config = dict(
    image_size=32,
    norm='rmsnorm',
    num_experts=64,
    shared_expert=False,
    widths=[80, 160, 320],
    label_smoothing=0.1,
    loss='cross_entropy',
    beta2=0.99,
    shampoo_beta=0.95,
    eps=1e-08,
)
Rows from block 9 of a small image classifier, named by matrix and row number. Rows with one number within an expert belong to one neuron, the router's apart. Each number is 128 + 24 x the weight over its row's rms, rounded and kept within 0 to 255. All counts start at 0. Numbers have three digits each. After the name is the row's rms in percent of the matrix's.
After each expert's rows are labels from the 100 images, of 14848, where the router gives the expert most weight on average: "strongest on" is what is common among them. Only what is clearly more common there than usual is listed. The data: retinal OCT scans (Kermany 2017).
# router: router (model.blocks.9.mlp.router.weight, 64x320, trained with AdamW), inputs 108-161
# gate: expert gate (model.blocks.9.mlp.gate, 64x160x320), inputs 108-161
# up: expert up (model.blocks.9.mlp.up, 64x160x320), inputs 108-161
# down: expert down (model.blocks.9.mlp.down, 64x320x160, transposed), outputs 108-161

# expert 57
router.57 102:134128179108161115121130112088141096143141094143112132087127149130132120144119107180106139129162134128110119116174126142131149143105105119157103130141104137129147
gate.0 065:093135104136138129125110147113106140107114159086094155164163078137119125128114111105154127112149101126120136151099134103166132169120142113169121149110127127119108
up.0 067:094149109167095118129129113118149127123130142131137153111117121148109172128175132140143114120101133136140106129115147143152146141144118088092116143129173151136135
down.0 070:133103126121166135114093143166153155135111131056136113106125153135142104149147122115121135079121106127128123085120121154159139123139155130113114134100098107109158
gate.1 112:157119152111086151159127129124165107111079114186089142134126091142086146093098187141141133134152095141060150172129144083116121115106120087130122164102115157135106
up.1 110:142126146110134163130134107102117121103118120124124127121130128120117130133096154128167157149154099165158151106159104111109132149114104126130101166123157163093114
down.1 113:116096133118183098131130117095122127135116146103111113134105140082097097092118180129123104157106140129136111128129104135166076107116126137112121133137115135125151
gate.2 106:116138109119109101086116133131108130120094199145112144100177117150111155096177129094158102153137165120104149147090150129129143115138109108138100098124071056151123
up.2 101:148098125119161147166124126135137127115113100131175124131147145111108143121133154141169140113136117145150087121154116091091125127101126142134151127158156161118133
down.2 098:095096137103120103104135076106147158121108167149115151079108140110151154095176131155161093140160146119114094159112102161127113108097086113180143148145079104154155
gate.3 152:096128138143188128103093145122106120097085127156125085122138152128119160097127136145194096134110096104101083142157170136191131104085094104165131178111128119123150
up.3 146:114141133152202085134120140156112092122115101148150092151133109163132148165108155101187139160108111113099124120145156128131129112095096106162129164130143114093154
down.3 155:137125110160101171144175119119147121168178128082145130135114141138104150115128132101096141116143141141086129083148181109137120134148130124125130085162116135178106
strongest on: finding: choroidal neovascularization

# expert 52
router.52 100:082091114083156090095155095116152152131121119104120130097122118104167128124123126130114163144092168099146102114134105094122143154085113142160123188134142123089144
gate.0 088:138138129127150134117140129115141172146134125169170115151147105130131139097104121120126156114160146132116129169134134170154091116141136104087117153120136127148096
up.0 088:150105150125137150071137145113105158136124145174157141132123120087101129113114076102091112119138154125103129142122109170170122134127159101097134145095105122124105
down.0 089:123110170083144115098122123099124125152090085140090138111099159143112155111171143158122109105134113158104090109115094165126114157124117142125118100167098109143110
gate.1 086:101131097148134105106152156138124119115104113160140111111115117136128155106142128131159125133099122153110138110133132114131117145120078128134103179093094131115144
up.1 088:149132119088094117134098122116138127098148117097155100135184147139150134189121137151106137113116114126172150124156095148122149152159124121103130108119133127083123
down.1 089:117133177123098130139087102105140181130132087121137163135128130183101150104177104152134119130110162146131088185141163178124121170133137110136128111120140136077129
gate.2 144:141170106160155106153227108123139107149147126088122130136137099117145124178133117176146154126146146147129150139127103121135135150133125127182119163154155164101114
up.2 151:151167103154156101138204104120144107143143114109139135136144074101143137163150123167126143129143141127129140130123114119140147129126113129200124145141150167104104
down.2 148:133115140103124121132123122150082102112096150098131151107094163113148123173127148114111094133104102091135163124076096179143151099109123106144175119113126132181153
gate.3 077:129089124146146164160100135149110103120129138150121137134131130144114132139160173086125122129107106197119171147123132153097128161149152147100091144109133140149171
up.3 076:090127129128163146118165127114156109115112080080111172140130101133123131135066146153184135112095132140108109136152115112114113093100140155134175072136111101111126
down.3 073:127116142127143128137115103131147125120143091084162086123133130121118114118129134115119120109110122109153158106166100121169149120088100146196129121142103104142127
strongest on: finding: choroidal neovascularization

# expert 43
router.43 098:143134141117159123149119121130147135171143113142176128118147160104135101105127153149111101116136189132105125127136153102157144163121107121169109121120114125098129
gate.0 071:134152124108182146106141137174146221086132110139093099180165144109156108144146120141086138141146112153149117168141134130113143157143140126136125155106138139120148
up.0 068:120148148143111122126181109104111140148140125153098129117113144157159108074103143131150143118106102173108082152092109090118112146144129171116115144114166148166152
down.0 063:096139122102142088125121068154121138126141176098142136135147107119125166111084135116158107156108104096117120127120103143165099148133144126146098139109087127128126
gate.1 084:130118131118155135138146117154089124147126159103100124136132157139101156144180122146161116162147128150118156134150137108133075141089156125142125154167153151150162
up.1 082:099139124116126103134138114152121135093156110155155098138098118156135128112137150095112113093123146095137144107102109172152128094131104123142097199153097108131160
down.1 079:085120112124149144078091103091138155129112151109136120083094169129095114093141137126112132097152158097136129080084119149129134134160125149108133128187084065106101
gate.2 094:097168128136102123112123131137159113151125182108152121132132082129151126094102090113178122146111165075143129152088162157113142113131143112108118114144132114139128
up.2 098:116018096123146162136132138127112137162121130156145139133150126128124161118113149131154120137139111104102088119142136108148132112135133152198164112091148117131104
down.2 090:097111137121111157109179130154143130125129151115103129129135158142113123138107136112151136128113123116127151133087152156112094100096135148076163157128112127177209
gate.3 094:095084146128128153106136099089160126121089139124107099098108101142114103124094132138108111116056124152140152106145116145109138150099119121158130106097134108075120
up.3 093:123146149113133138109110159118155132173161131107133158128118147139160121095157119153111157136123152126129084141111139107148143082148153125142098130153090124188129
down.3 087:161161140128139099155105161094096121137119117142102106124099138153131132153127110135148073119097152136095131141162180110067083162137128121114128149111148098096093
strongest on: finding: choroidal neovascularization

# expert 3
router.3 093:151121134131097132116116122127128120139102098151098183146140124098083134123155136163121126170102123126137146116088069140126119116128069150151121145143109118138129
gate.0 055:119105141133134155104113119114156084117120153135116116126097108171141139105154108098095134103126124069123122119122135156162112163099134128119101121141112092099142
up.0 059:116141159176129162106091118146121120154161130128112158158128085150142170117133133097128121139078137111104127109083073141164149169114093159125185131120131122134123
down.0 060:086110142150071189125128107163145124120178108103119072127140119147117155104127116102109121114147148123100087142130096138078142173116125161141113100113099134152139
gate.1 106:135108120109125174119143091165131177115145088090111113088142093143131121108118138148124131084129125175137101114159164142115166161152165088103125098134133123097161
up.1 106:145082088123139159098139124169111130123095113068126118097120140140119129112158151105155147079117099116133115112126169133145147096162153092109152133124137139132141
down.1 108:179142136099128114124140147134136129108120139120079170127114123137119089160108128124118156106147124064138140128155164196076154114145109138140121144154168119121118
gate.2 073:123070180121102114120078104136166104118119156132148133148138106137105159093141180123130124128132120112146149113132130126132090128120122116124149113132106088153173
up.2 076:129153125093108141135131145089093116126126148129107151135106111137127136106105100103102107166174112113153114155151128108116139139125201111120099124115127124121116
down.2 067:130072079138117113128137120134119133154108154125108143145119125125100106160170148087146121156129122119176109151093121170134106092131150101122102121130121121142081
gate.3 091:104068129134116152123091111154130125082152134119178125132137098147131106144095144096155149109158103136069095146157119152120134090152139112109119147122149121142118
up.3 097:140125099152095106141167147093130143154133123127084112117133150114127138133157132159090102169113162148146190126084169112129098178131129133114138126137095084108122
down.3 091:117159105104113146128125126109136119105126162123130164102111132126158135141123109089127094139126138134123086111123146167096128119127134102157157090149122092173076
strongest on: finding: diabetic macular edema

# expert 13
router.13 106:118163177121155109112090155129152092146138142121151118096159113050152142103129130114105134091123080118125152089120177134130168140113105139124121096104101121125119
gate.0 086:100129107120124136131128135154171129147142080129132144118081114140080104124085123139155133099108147142166113175100141142153157098115052124116103157113122118098130
up.0 077:132145115124112090088115132116096104141133145099120082093128107124115157148112112155123134085131103107148115128185160171124172110133099129131099101107100110115140
down.0 073:149125144108130133110166078122108128114120149125121191104123134141124103093134170065101112155117130093174153123151166122120138118096123145125121104106080120124137
gate.1 100:129145145154085095122128164136137112111159084110116142156082113148140089165144133154160144139181192118161169119076074113141112107138103139146143179135107161149148
up.1 102:125098099118088068148154126119112101126146093125119126140120145155089141157099168127165115119200171127138158161120103135127112137125092156137124117128114132138100
down.1 098:115133135147152080113175141092153072148131130142125141110126123159149082105131166115168159114092125105093174131166115136151118061121155130126141121138115125098197
gate.2 069:115125114178133165140146124111147140123146129165130130114120097157159159144128127111098149154096129131085149162097128101119134127111133151100088122162117103133145
up.2 073:156154088175111163162151120123154101120122130114159165116125126149120114133104112120148117162109116123141131125097136107132114097130146171076111154163137151179113
down.2 078:108131146114107116128115145081126131100115091128137083116108137152138161106092087127152092103057132125136138151150135101170163167107130116144114141125111127146125
gate.3 082:146127088162112108120150115138132127102073178146136122147187137144118102158148142168166117169155178102115148174135141145134150090119132121132118109144111101134110
up.3 071:124133094126109096172125126116146123199135120121117115133063152110111119149146192104119108117132142115151120121148117121149110109123127145101128148095166138127188
down.3 069:141106108163107141127177086148135123082090158119120158136062146153099117140154132172120137131110124136131136131158070112151161129147093079095140158140167159124131
strongest on: finding: drusen

# expert 21
router.21 102:084119149131103126144125088128118104143138137117143106097138110091163115103147122167081146098134134101165144100169130129125115118126085094108082144089168141127164
gate.0 064:135116111132120131113113131139148138116121128116040079143139121174113134137101097144193107137112144152158119117118134124151130131164178129085151172164115150143125
up.0 062:116170127101166185089153133140175115122135125132106176103128106163114142140115166159130132130168122098127149160106140158126103133113126185111112152110144102129104
down.0 067:178145150139121138144113155168120163086099113140141122110136160109148162186073153149146139117129123148119120129135092155135111169141146126103116146117115143142106
gate.1 081:173144120159137119143120154124165178095135127065091121152133123144150116096127111116142129092107098147160129154134097127135113136133124128136153166089102110159124
up.1 072:127153139147121158138112136148136132144140160143153107126151146140144116137137117128127129123121134098135149150115129114152099157129125147106125142141124179195129
down.1 073:120139118139181138141105104144112104146145113107112113152106139108122091156121132100128094127135123182176122123151100111099100178147118091144066141101149142128116
gate.2 122:124115152145151084152134134136132113162125142105125128134129090108140143119116103141164147132145078096160099116124109102099090117093107101152142150135111158135118
up.2 127:117087123125126144145143126106153104158105089162065132097151127121111138111125235125152109155149145102152117111088146120146117071134148083152100104098094099113112
down.2 112:132131105151158177109133119156142116113130129118138129132144116105095127153115079104087120145148127164137079127125138140133137139132142153081092128134167147098098
gate.3 099:119125153121160095128112119113131151079127135132155096137145094124113152126159111127083135148174141152090151083153124106121090150173150131066118097152120141079121
up.3 093:117116124116114161150114104147141107151181127108133158116158139155162115122117123132123105126112155124131149150150121158126114110111157098123096165116176149152132
down.3 094:151146116114128129131125156126126132127097119118130077117132119101090147084106089113117135196098104136125161149097130050167127125138152139097149094123102145107135
strongest on: finding: drusen

# expert 25
router.25 100:163130144094126145139129145179097086128105143123149132086113155110164085133138159114128104113135109128134132088105108154122148130138093122115157108102134118099114
gate.0 108:134140121145096179113157125166150112141142129152147112138147139121130113121170111099103107137140141146162137158153133152127141139102144136072130168100131166128143
up.0 103:138101114131139073119103130127124119119124115099099166144116100138140158133123138160154155113103127122106125105096106091121128111160087130181130110139076115152100
down.0 108:151122103112131139134072103155134150121124141129123127091119112119106113097153111128148126127120112126159112126142126128152096160128152150139127128096106117093157
gate.1 142:148127118136117125097127120127099133134076115159146132099095115109116133104130149096149102131133073133135112153120197142135108136098125155099160109110100116148112
up.1 143:156125131137109094112099141166118132155108101139186118087100126101157143118114136129116117115139099139113126140121161127129127111117105163092165073104084121144117
down.1 150:126084111110145115108097089146130144148098101119055127160124154107117109119175137122091103150118116141157121113153137138148126169118099133126079091112105116122112
gate.2 111:114141112165123146144116131112144126101116139108126147162172123169156173124104168137146110103088119155086127181151131121140145147122144132104068118114143122135142
up.2 109:137169094084065111151138115154092132101143107106148108097119154130139091116126141189129158102101104143148167110123120137137103142149163123115123117142105145128099
down.2 110:135124122152143110157136136115156123156129100129088118138109108106151147136139095138131118138120142141120096115125084157120186131138105094160131147143124130108151
gate.3 113:116155120130106165182106117127151128136109077128122099099110155112119106119119147125122106111127107116139071155138132142131110127094141122113136166096131133103085
up.3 117:138112140144163119078109145149097142129138149147125151140148118151130135127131121163140162119140156133089153140128099128145173107137110158136107112123144141175157
down.3 119:121140124128165131131131173126127097135138129128076123150131090112173131130090113117097107110161076139136146140109143143110110162112135165132150141101113128140148
strongest on: finding: drusen

# expert 24
router.24 098:111123141120189124104136114128138113136098117157166143083162101115152094091117148142135164119116095110092136124155095137091133086125071126131131140117131133098109
gate.0 108:121178146182111131118164143113139160113137129148104147151119099160136106133125132123170136113123097123147132153088118121145129154118107107140126176112093143128140
up.0 109:102135143085151139128111144102163141117135093161141095095147123128142127101123117144092157109146107119131103085163100118110165125139167131138152101114145079099160
down.0 107:140102124109114137100158140120137131150150122143075144133072152155178136161143123112114161124083149133144156099118134187128118147159102145116149123137141100167130
gate.1 123:109116141141118148151070122139165132144115147119110150133087103141124080101157101118146142139108135101154061136114106122116151115073158128106091138156118153151123
up.1 125:141147093092141132111164137095097094119137121122141091119159157125105147126091150114112112133143106116126185118118157150135131155155101131151156121114119092122133
down.1 117:135109120096127111133161187114088099104111085137117144165153132143150106167126126138101129130123142118171112119125152147151147169091085107136111152105160119110085
gate.2 105:160130129142154181115102141092117154141154129087139145138132103162152149147100164111132148126128103116132145119133094128160116172089103129127149093154156128134119
up.2 113:142150142161136178128120129109129149154115148097158161138160109116126127167101130102149128134124115104121125130128093124139138147093087123090112122112156130123130
down.2 116:167116094121150125126157149111106127092092134122132154136174146102134136154116123122115094137146132128108123108148205149121148124123113137135165089149148130128095
gate.3 104:114134119159142163131164148148129167119164110107123145127137099165158136145169124145152092147149155079148098150134161163100134157133142085150113118142109128192097
up.3 098:100150114173147146109157158121140143127145119136126137106139138153150127161148105137159112121157123091124085124108150164121147161158133099116148130134106109159131
down.3 105:112146133127110162116098104174142142146138128146101087131175096128166162089119086119152136123114101145163096164125125149126118110142166132153134142098125115101178
strongest on: finding: diabetic macular edema

# expert 62
router.62 105:130135096075134153124134088072127131125118149135099117111120131132161107140129098136154165094129179097134098102084091109142102095118125159134115137136104112126086
gate.0 115:168160118136191110091099136124127168114110127155130127122165134158178122162158104162107141127146156084113104146130117157081139130132102090147091138123104113113132
up.0 118:116135116179049139138167142144142111179146137111116120159083123103075114077104138102110142097129109151142176122132143109118131131144166161095157124121139146154104
down.0 107:147124125181121171150181131147127187135200152133128128146120090111130088121149103113151147135144161140100108116118120138115123127121156140138102129112151168141110
gate.1 060:115111142161135098096117147095117121125085158089092170139171115113139129145132141147098135133126125128063110136161172135115149134140143121133090097135086128084151
up.1 057:125119151131137152119133065152145110112130131105157069155136139091127088131092145152143118151131134168144113135142096157131119166137110152181145169095116140125154
down.1 060:135123138147105122138137151122147134141128117145156086188105163134140125138138112113104147082105150107095133139112071189138090135143146113138095116144146109142151
gate.2 111:120118127105140097145090121128113134064086140157100100118137135124135116109145121141130103111157110093145134182154172150135111176117065097099119142088099077075092
up.2 119:151118116138147157121104147102115134164107148138112115121121160155163100115129118182081104101142128117093139107090142146138128154080125132143131107113095091138135
down.2 114:088090145111154143156141123122099117162156149115088172101111089082148132182121144119107116152163094158132101114104096103105151171156136127118128137111143118164110
gate.3 068:132100149133145147107130140139163126135129132120152132170119065173135124128118111194096132119124080132105150110111165137070166146152139122131099104170128084151111
up.3 068:137097107138095109148138147120111166102153138086077111085157185109155106109131110143163119135110134138174151178175085138156097115156140125155145164108122150105169
down.3 064:133150153123108149158155145145099131167071156107116129137105101129138115121128126138127107146122161107149107114147124181115138094113084161130095140134121089153179
strongest on: finding: diabetic macular edema

# expert 31
router.31 101:147136156164107109153142095133115079158098109100162127099140140115162124126129119143145135163120160134138187133129142111150122083129098139144143143116166118101131
gate.0 090:118100075105127140118142116102117131147187112108147148120102135165100122118164107117117136107152160135137128145102116119129108158111138154103092136163129146141146
up.0 088:140139140154140169089144129143133129159140146077083142146155083140118098157111119128107153088148161137090111170113089108146152124135163099142086108111131152161157
down.0 089:130109132132124135135110136105112137094109137138142112121117132157156088116124127115099150156123144111108144134126166145120118138126131136158124138143155116171118
gate.1 078:144135147142129103133114133152127121119158103106141107172075111146190113126089099125111104103107115088155165100163091093115158086170115104126121171129159121093170
up.1 080:133134153151110064126131158110134124077132102161130118121092148135117103126133118198143132138081128127125139136150131096158157099154077118105166147112148139073173
down.1 084:133132121153169121131156148140135116161152111148114133136112116130096127141151180136132184176117147101131139119192094142113107131111113152096133130158101134130102
gate.2 088:123115150151112146154158105051198133139113124149124110134133122149107125129132080121135128124141139135117130112109151126114110138088094132125116151153121080150096
up.2 089:172135145117138131093107216134144147077119115105119081123130133162168108158144134148100139141137143093137146125133101168151139128110091127143125121115122129145149
down.2 087:151131150140128134082134139101113171122154117131161127132147103129124169134132105166126148180129074158125141107148094121123138123120107124135126126110110132152105
gate.3 097:095106131142085152154123173180159151138193131110061102157131132132118138119112128114072121124141137155097164112115137126129101114094121133121115138095147144121093
up.3 107:115158155164049133137130125162197159166142122104131131116129131122151098176165080117141145106087175155130146123118121119139172119134090132121125167105134169133147
down.3 095:181091098108162153124115157146135130119115113117129113160125149119100108107129095116100119117097113121181128123097098139121132167111080149080116132142110105120133
strongest on: finding: choroidal neovascularization

# expert 22
router.22 101:123118092098108123132118159165130077178136130099122119125116094077112133127128117139131112137104132102123091128082147121137142107152117125140139156103114108119125
gate.0 136:095119121113093104166101175105148131131128144140114087112096157115126115150134174128123102134088153093117140153136169151118151114102133099124168132149139145136144
up.0 147:144136096139119143098167128072113143150120138145153112104127157152122118142087127146154148093135175150155114101101104116123140154173147102150112150164123147102079
down.0 138:128151122129121107097115133132155098111145132127117131160099160158185141113165143129166128102120117107150151138096121113132097121106119142123128148166096125159127
gate.1 093:157174156111104135166136112103146118122163141141124098150146144145129080115109127144114110120121132098109147165150113089147076120121116123085166147109141108106139
up.1 097:159111154106125146115109150133123108177127156138091118142120104131161157114108165150103131143147156114100155130102151127112129127159101163126175087116136080113156
down.1 088:142152127116153147146170122126128108132122129152103145172164104104140131175124075136170137153160082156106109107134119054159153173107110100160133136112112085164122
gate.2 084:129126130122143150162146099165117137167141106130144090139134179133176148118148120128145107125127153114122163134143115130145159114137156122120128142149135141124111
up.2 090:147155147127122112098103158109093120053070152134114134123096121137112121119087116166159119127148133171124126132152132167108127137148124126162102097119134141125171
down.2 087:112122136153143111114158144141144114132135086166134097147062132116128122128132124113124124155125113139125109135129143117166121119110115112145143099115150125122106
gate.3 067:104129179184146085156136097156118143121137180118107107134181122150163100137119114175126150095124106116122145148140104089143115143108165128137129126138158085140085
up.3 079:141109117140163126118071112095075075123102150143105129096113162102095119116145130095140106120149127122158130138163132130178104145144113100145173124073106151152152
down.3 078:120175157121110105147098150145116127048149142135109115103185111164139171137075125135173143077122106115108145166099162116117122154151138064180140104134135140068126
strongest on: finding: choroidal neovascularization

# expert 26
router.26 092:097156152142114143141062110139132137179140113118126123103118089109135101134115119112108119101120105097099120118132101123131080116131116142104120143109072157151158
gate.0 121:118096136130142125119144140165139102152115123114150135120114110146090111126117135127154128089113143162112111097141115130089167107077142105157123142129111159120107
up.0 120:125161136148115099111158119109124143153157127118131141159102098125158095138154163127122178119120113130137111087143104143093097150109070138149144149135121144145138
down.0 125:121105103122116139160116135122094130145141100115124124093116142108116144107132111141073112153120158158136120103111181147106129132164177123130135097110102134062108
gate.1 110:106111133084129106108076152131141139073114139156151131123071121127087151131126121144143099100115101110120157131131097176151120179142110098114132175135121133147138
up.1 114:147162113122165139134183118117103118148130102136115143149140158154173118101128115094121150151119137154139123124152154099134094080111155157142137078127131142076134
down.1 124:126153073152092163126136129165157143124117151170134144168102128142177119149114119148140093133154183154126083145117135154128140109125106130109104136125162139148105
gate.2 094:155085145139162151114123136112120124100117173154099118135116131158164107127115113117105134085095157082120161132109155132141131140095169153144102114167119129183137
up.2 094:152142171213140130123127123144137130136130156166112120116145104159154127148116100136112168110109174129129120082080162107131141115104112127150090099162103144149151
down.2 098:131134159157133144128139096157151167118128135126154147134106112173091080136153128129133171138215083141130145135063110120144095100150141110165140159166143141150113
gate.3 156:165141143181161118102118112132154124131135091187109119153148111125143117111089156148161142134122132159144140138130096111126101124086070161140152127138175148163170
up.3 163:134129189164152137138130144102137099133145134127132146164120090108132100131081157141180152124149123167136165119140055100138102117141100167111168122108139129121138
down.3 145:109158135160136160094152116132142146112158176131152123180154091202135133107143136093136165121148146120103114116135167129084119138159152136118150139139130184148074
strongest on: finding: diabetic macular edema

# expert 54
router.54 102:160135125126154136140143160179132126183104105142157137093128147105105143092160108160128143103120162101142159117135099114145155134121137138133136109175104145111131
gate.0 097:133111134166077132124133116109091128115131160134127144113125162142162130104198168102155100126146170112113153143114148130139099149088138129140106129115136121177125
up.0 109:123159146126148136096129091138198146160162094167133112128116073112105101133090115114145160131089089147154109119146111106118150124125140098130108139136139159122124
down.0 101:119134126168132085115141108165107141139214124108133107104133143147159128104105136122117132154116190094106191115168107160104136083121070148130090132091125142129119
gate.1 114:121170159114120157155154089131121144151119141149140159172133136134133131146141141132154129167118112107123143148099102127119138127117131145109120116136073145110144
up.1 110:093147165137136147189162111130138146145137136133114151147119111115140130156140157142138141153158101107138136135136112099125140112102125147130121137149081131127112
down.1 116:133154139126169142136160115107107162118176134118112115143169143101131139121169104146122137143130127153117140198131146121136123146116168160120120116123128113112163
gate.2 087:145128107143127119149093135150131118112132135138091109140123156135118074107111139132106116148161155124138130156149142141132118115146172140128118099139114117145171
up.2 093:165076145116094099129117160112101125114128099125149157164145104122115147153136150113121099130115189151139130169148099178110158179132122114112145088088151163117147
down.2 088:123125122142130159132147153152173165145166174124135112131126117129096136122146120098092137155137122165096158139160136089095136149155139120111066144123146164153184
gate.3 088:123104104107095140167127107089113171151150149189097181172114140146141135132163124086117143087115115102115165104116145121102097134108098166107094129133108140129116
up.3 088:106128107118111111161108151105151100144154105154154162087110169100127115127151069161084134129166141132136121160131151113154168178068108143166097132089117058105121
down.3 085:115153175122094121138119123100104123170138133097126137125142152119122124151133115145094134107101143120097180129106143125094103125139094141137125112096138071153138
strongest on: finding: diabetic macular edema

# expert 58
router.58 106:134111147116136125104171118120121150143153070131140148125149090145139110147114116089113143107115152081127087115167166147146162148143090136165136132097115113125097
gate.0 089:119123131149150123175152169082129092130127163149093119151137094105183105149149145164179122109154140110144178175097127139104090154130121180120125137141112144134126
up.0 085:148116111130135130110097114178098142145146118127141100138119180127086176115111101085081118117117171165118091131168126115127118159104128151096169056120120106137123
down.0 089:099119126118073127164154154132144103181142155122111157157125127135159145152089142126144103126092145134108155108179119168116172062118120119117151096131139151149100
gate.1 107:086086155097145136117121135129154120152134097154137133118127130149058126104113124101150116136132160164128159143166079112130129097104128130154100126094146136164158
up.1 108:104101134151130132122138098139147122125125105149161138102153127131116152106080160138194102141115155127131148155143098100109127114099076137126129135087139163135137
down.1 110:150092134113122150144119111136147130172158115181095138141154142099118133121101152101099109123122102154143156123143147138121113115095140168086130135097106105138121
gate.2 089:132137133123126123135128130122119110052106096137116080158143104160123119131123099124173139112132081124170137099156133161126132121117090125152150154129099161092111
up.2 092:134121112095116118120115140139144128104125187114129112108125120117138109108111099117149153128126101113130139176125144137082157128127111156120078148109080117096133
down.2 085:134126095121098064113128161142080131084113141180087141114144107144166166108155143132132115143104115147097146160110144159147116149125107095138189158143125143112143
gate.3 084:135148087122134138144090123157102090111127138116136097135087145113145187127191089116129122122139178129082200103080087122148113129110136127117116141138150133136119
up.3 078:116138114126110096112120135146173116083111107090161131082154151109134134165102149097128109170133130107160110126162174131122165119184137122158181118152154139109117
down.3 076:065138161166082145146106115123144157114176112111137116116110170163168102102125100153140129119075101192129068156112117134159133113163114111139097125146137162138137
strongest on: finding: choroidal neovascularization

# expert 45
router.45 097:115158130137129162146126133153148096124088130128119140154128095121159096157132168122140123122142144088138118153141113144141142138104095151110174163174122152094147
gate.0 115:161136104155169152158145119128132139105107096165113121140144143094147113123129132156137111139138098120126130162107160103097117118086119139108137147135089121113114
up.0 112:069129115113094152075094077171120110149148131081153136086138120162117104133131118132126149185101149121145150117128129136148164114139150126133125096120167148112135
down.0 097:121126177130138129113143156113117111154122117142083156123125139134098114114106141098124155082129196104120140098126162154134172146067085116105140132149126108143134
gate.1 140:107161131093130137125121123167141122104145168060141138138112115136147144128138143112160167137113147093121120094104181161144143099115110132139113123160122115143159
up.1 150:115153128077144114110129160186107161113174164058124132137092107122165121115141130141141159132154139108154152129133151149137136110116083149133092104137168128142151
down.1 158:113161116138114119119093126170160141103122157108118134135122104180140094128130122115117164121123115128139126090138119119138147100128129103156108146150122148134130
gate.2 083:117115132112119144140119132173105167112155106112157123122129153167109124149125123161092128142101136170147152132125134200155085163140103097078130168133101113114133
up.2 091:151173101096134149129102105126127180130151133096128099114151129118131161108123075119127122116145106148134114157120106131112119124138160092147128153110124138105156
down.2 077:117192148128102127134150101134151130088131141176118154137172087151139112168178157127204156146120143110100106133103153133114119134163146098169143128140140130088176
gate.3 120:173093081096080134143107108166102134157146145147135108118146142119114093164155121117114131145152112103116162110093140166124101109126142142134082133120135130102104
up.3 115:165138099104065116145122120159138116178130128174129135135160128104119100151166113120148160120121128105114145129066119176106088124097136173092085129132128117108109
down.3 125:139136150090112083132113166133105109124093142151111108147094156142145095185152136147100105137088131133123150111116145139133148146137109125113156147099147103136166
strongest on: finding: diabetic macular edema

# expert 19
router.19 098:134112134143098138144090107133121135148086152167138103138145139117105102092153109141129177073124115120132110108164100177136141148132108149115152125148075153144104
gate.0 118:104122100105102149135135139115090134150156123119185164149133149121118130121142171068121105099189132128124131117137123152096109141162153120147103137104135139154120
up.0 113:111153101126134113120175131139111141156164142121110142149125121129149131159111159114141123106156150138142150181130119139078117151171168084114117123119138161142083
down.0 114:101125141155164154145178125139147138155127131108106116165135116126146128121099140078114133153133133124107128129154154100115127123122146169105106138087124131178149
gate.1 095:162157095123119088127109172120111107105115091136106125138112115158085121080150139149141119132167129106175142120098104120134147125131091115134125175146165157103114
up.1 101:140105153102129178072164129136183079164125149149150070112158100162123135140135111102103183121129103111104148095103145150125112146115136128115152075134104091146145
down.1 092:096156160139152145126115115104123156150142145146134120132149109165114103102108126121175144132107111151134113130134110113142167143112151146088109120147096106159160
gate.2 098:125108110127129142140134093133153110127099145159117114129141127097095134114128117113123149155121138135125077113183103129126119086117183140118133100168124101177109
up.2 094:139150153149150129101132135125126129121159094141127130130111137151151112126140134154100096111151126111111143137085140102157145124145112122100131155100130172106160
down.2 093:145121146127117138167150136161147143129124105139124065131104119120107116115066077094073127139137138128122148120115121104093133102106177116160083122117129129123091
gate.3 122:099115157109108133138118126080128125168128128118141143136113133119078113130082110102131136110143107180151131162144132118132139109131130132151111075094123131147136
up.3 128:130165150141140135146175132115134129123143164138133197139120166130129138173132122081145171096179123112108146112133106118133104115123126142114109166157150148145128
down.3 117:114099162120113143174147120182097110146139152094152172176136084142119136163161130114113174145159115160097148156140124132106118111173129145133117129135149158114095
strongest on: finding: choroidal neovascularization; finding: drusen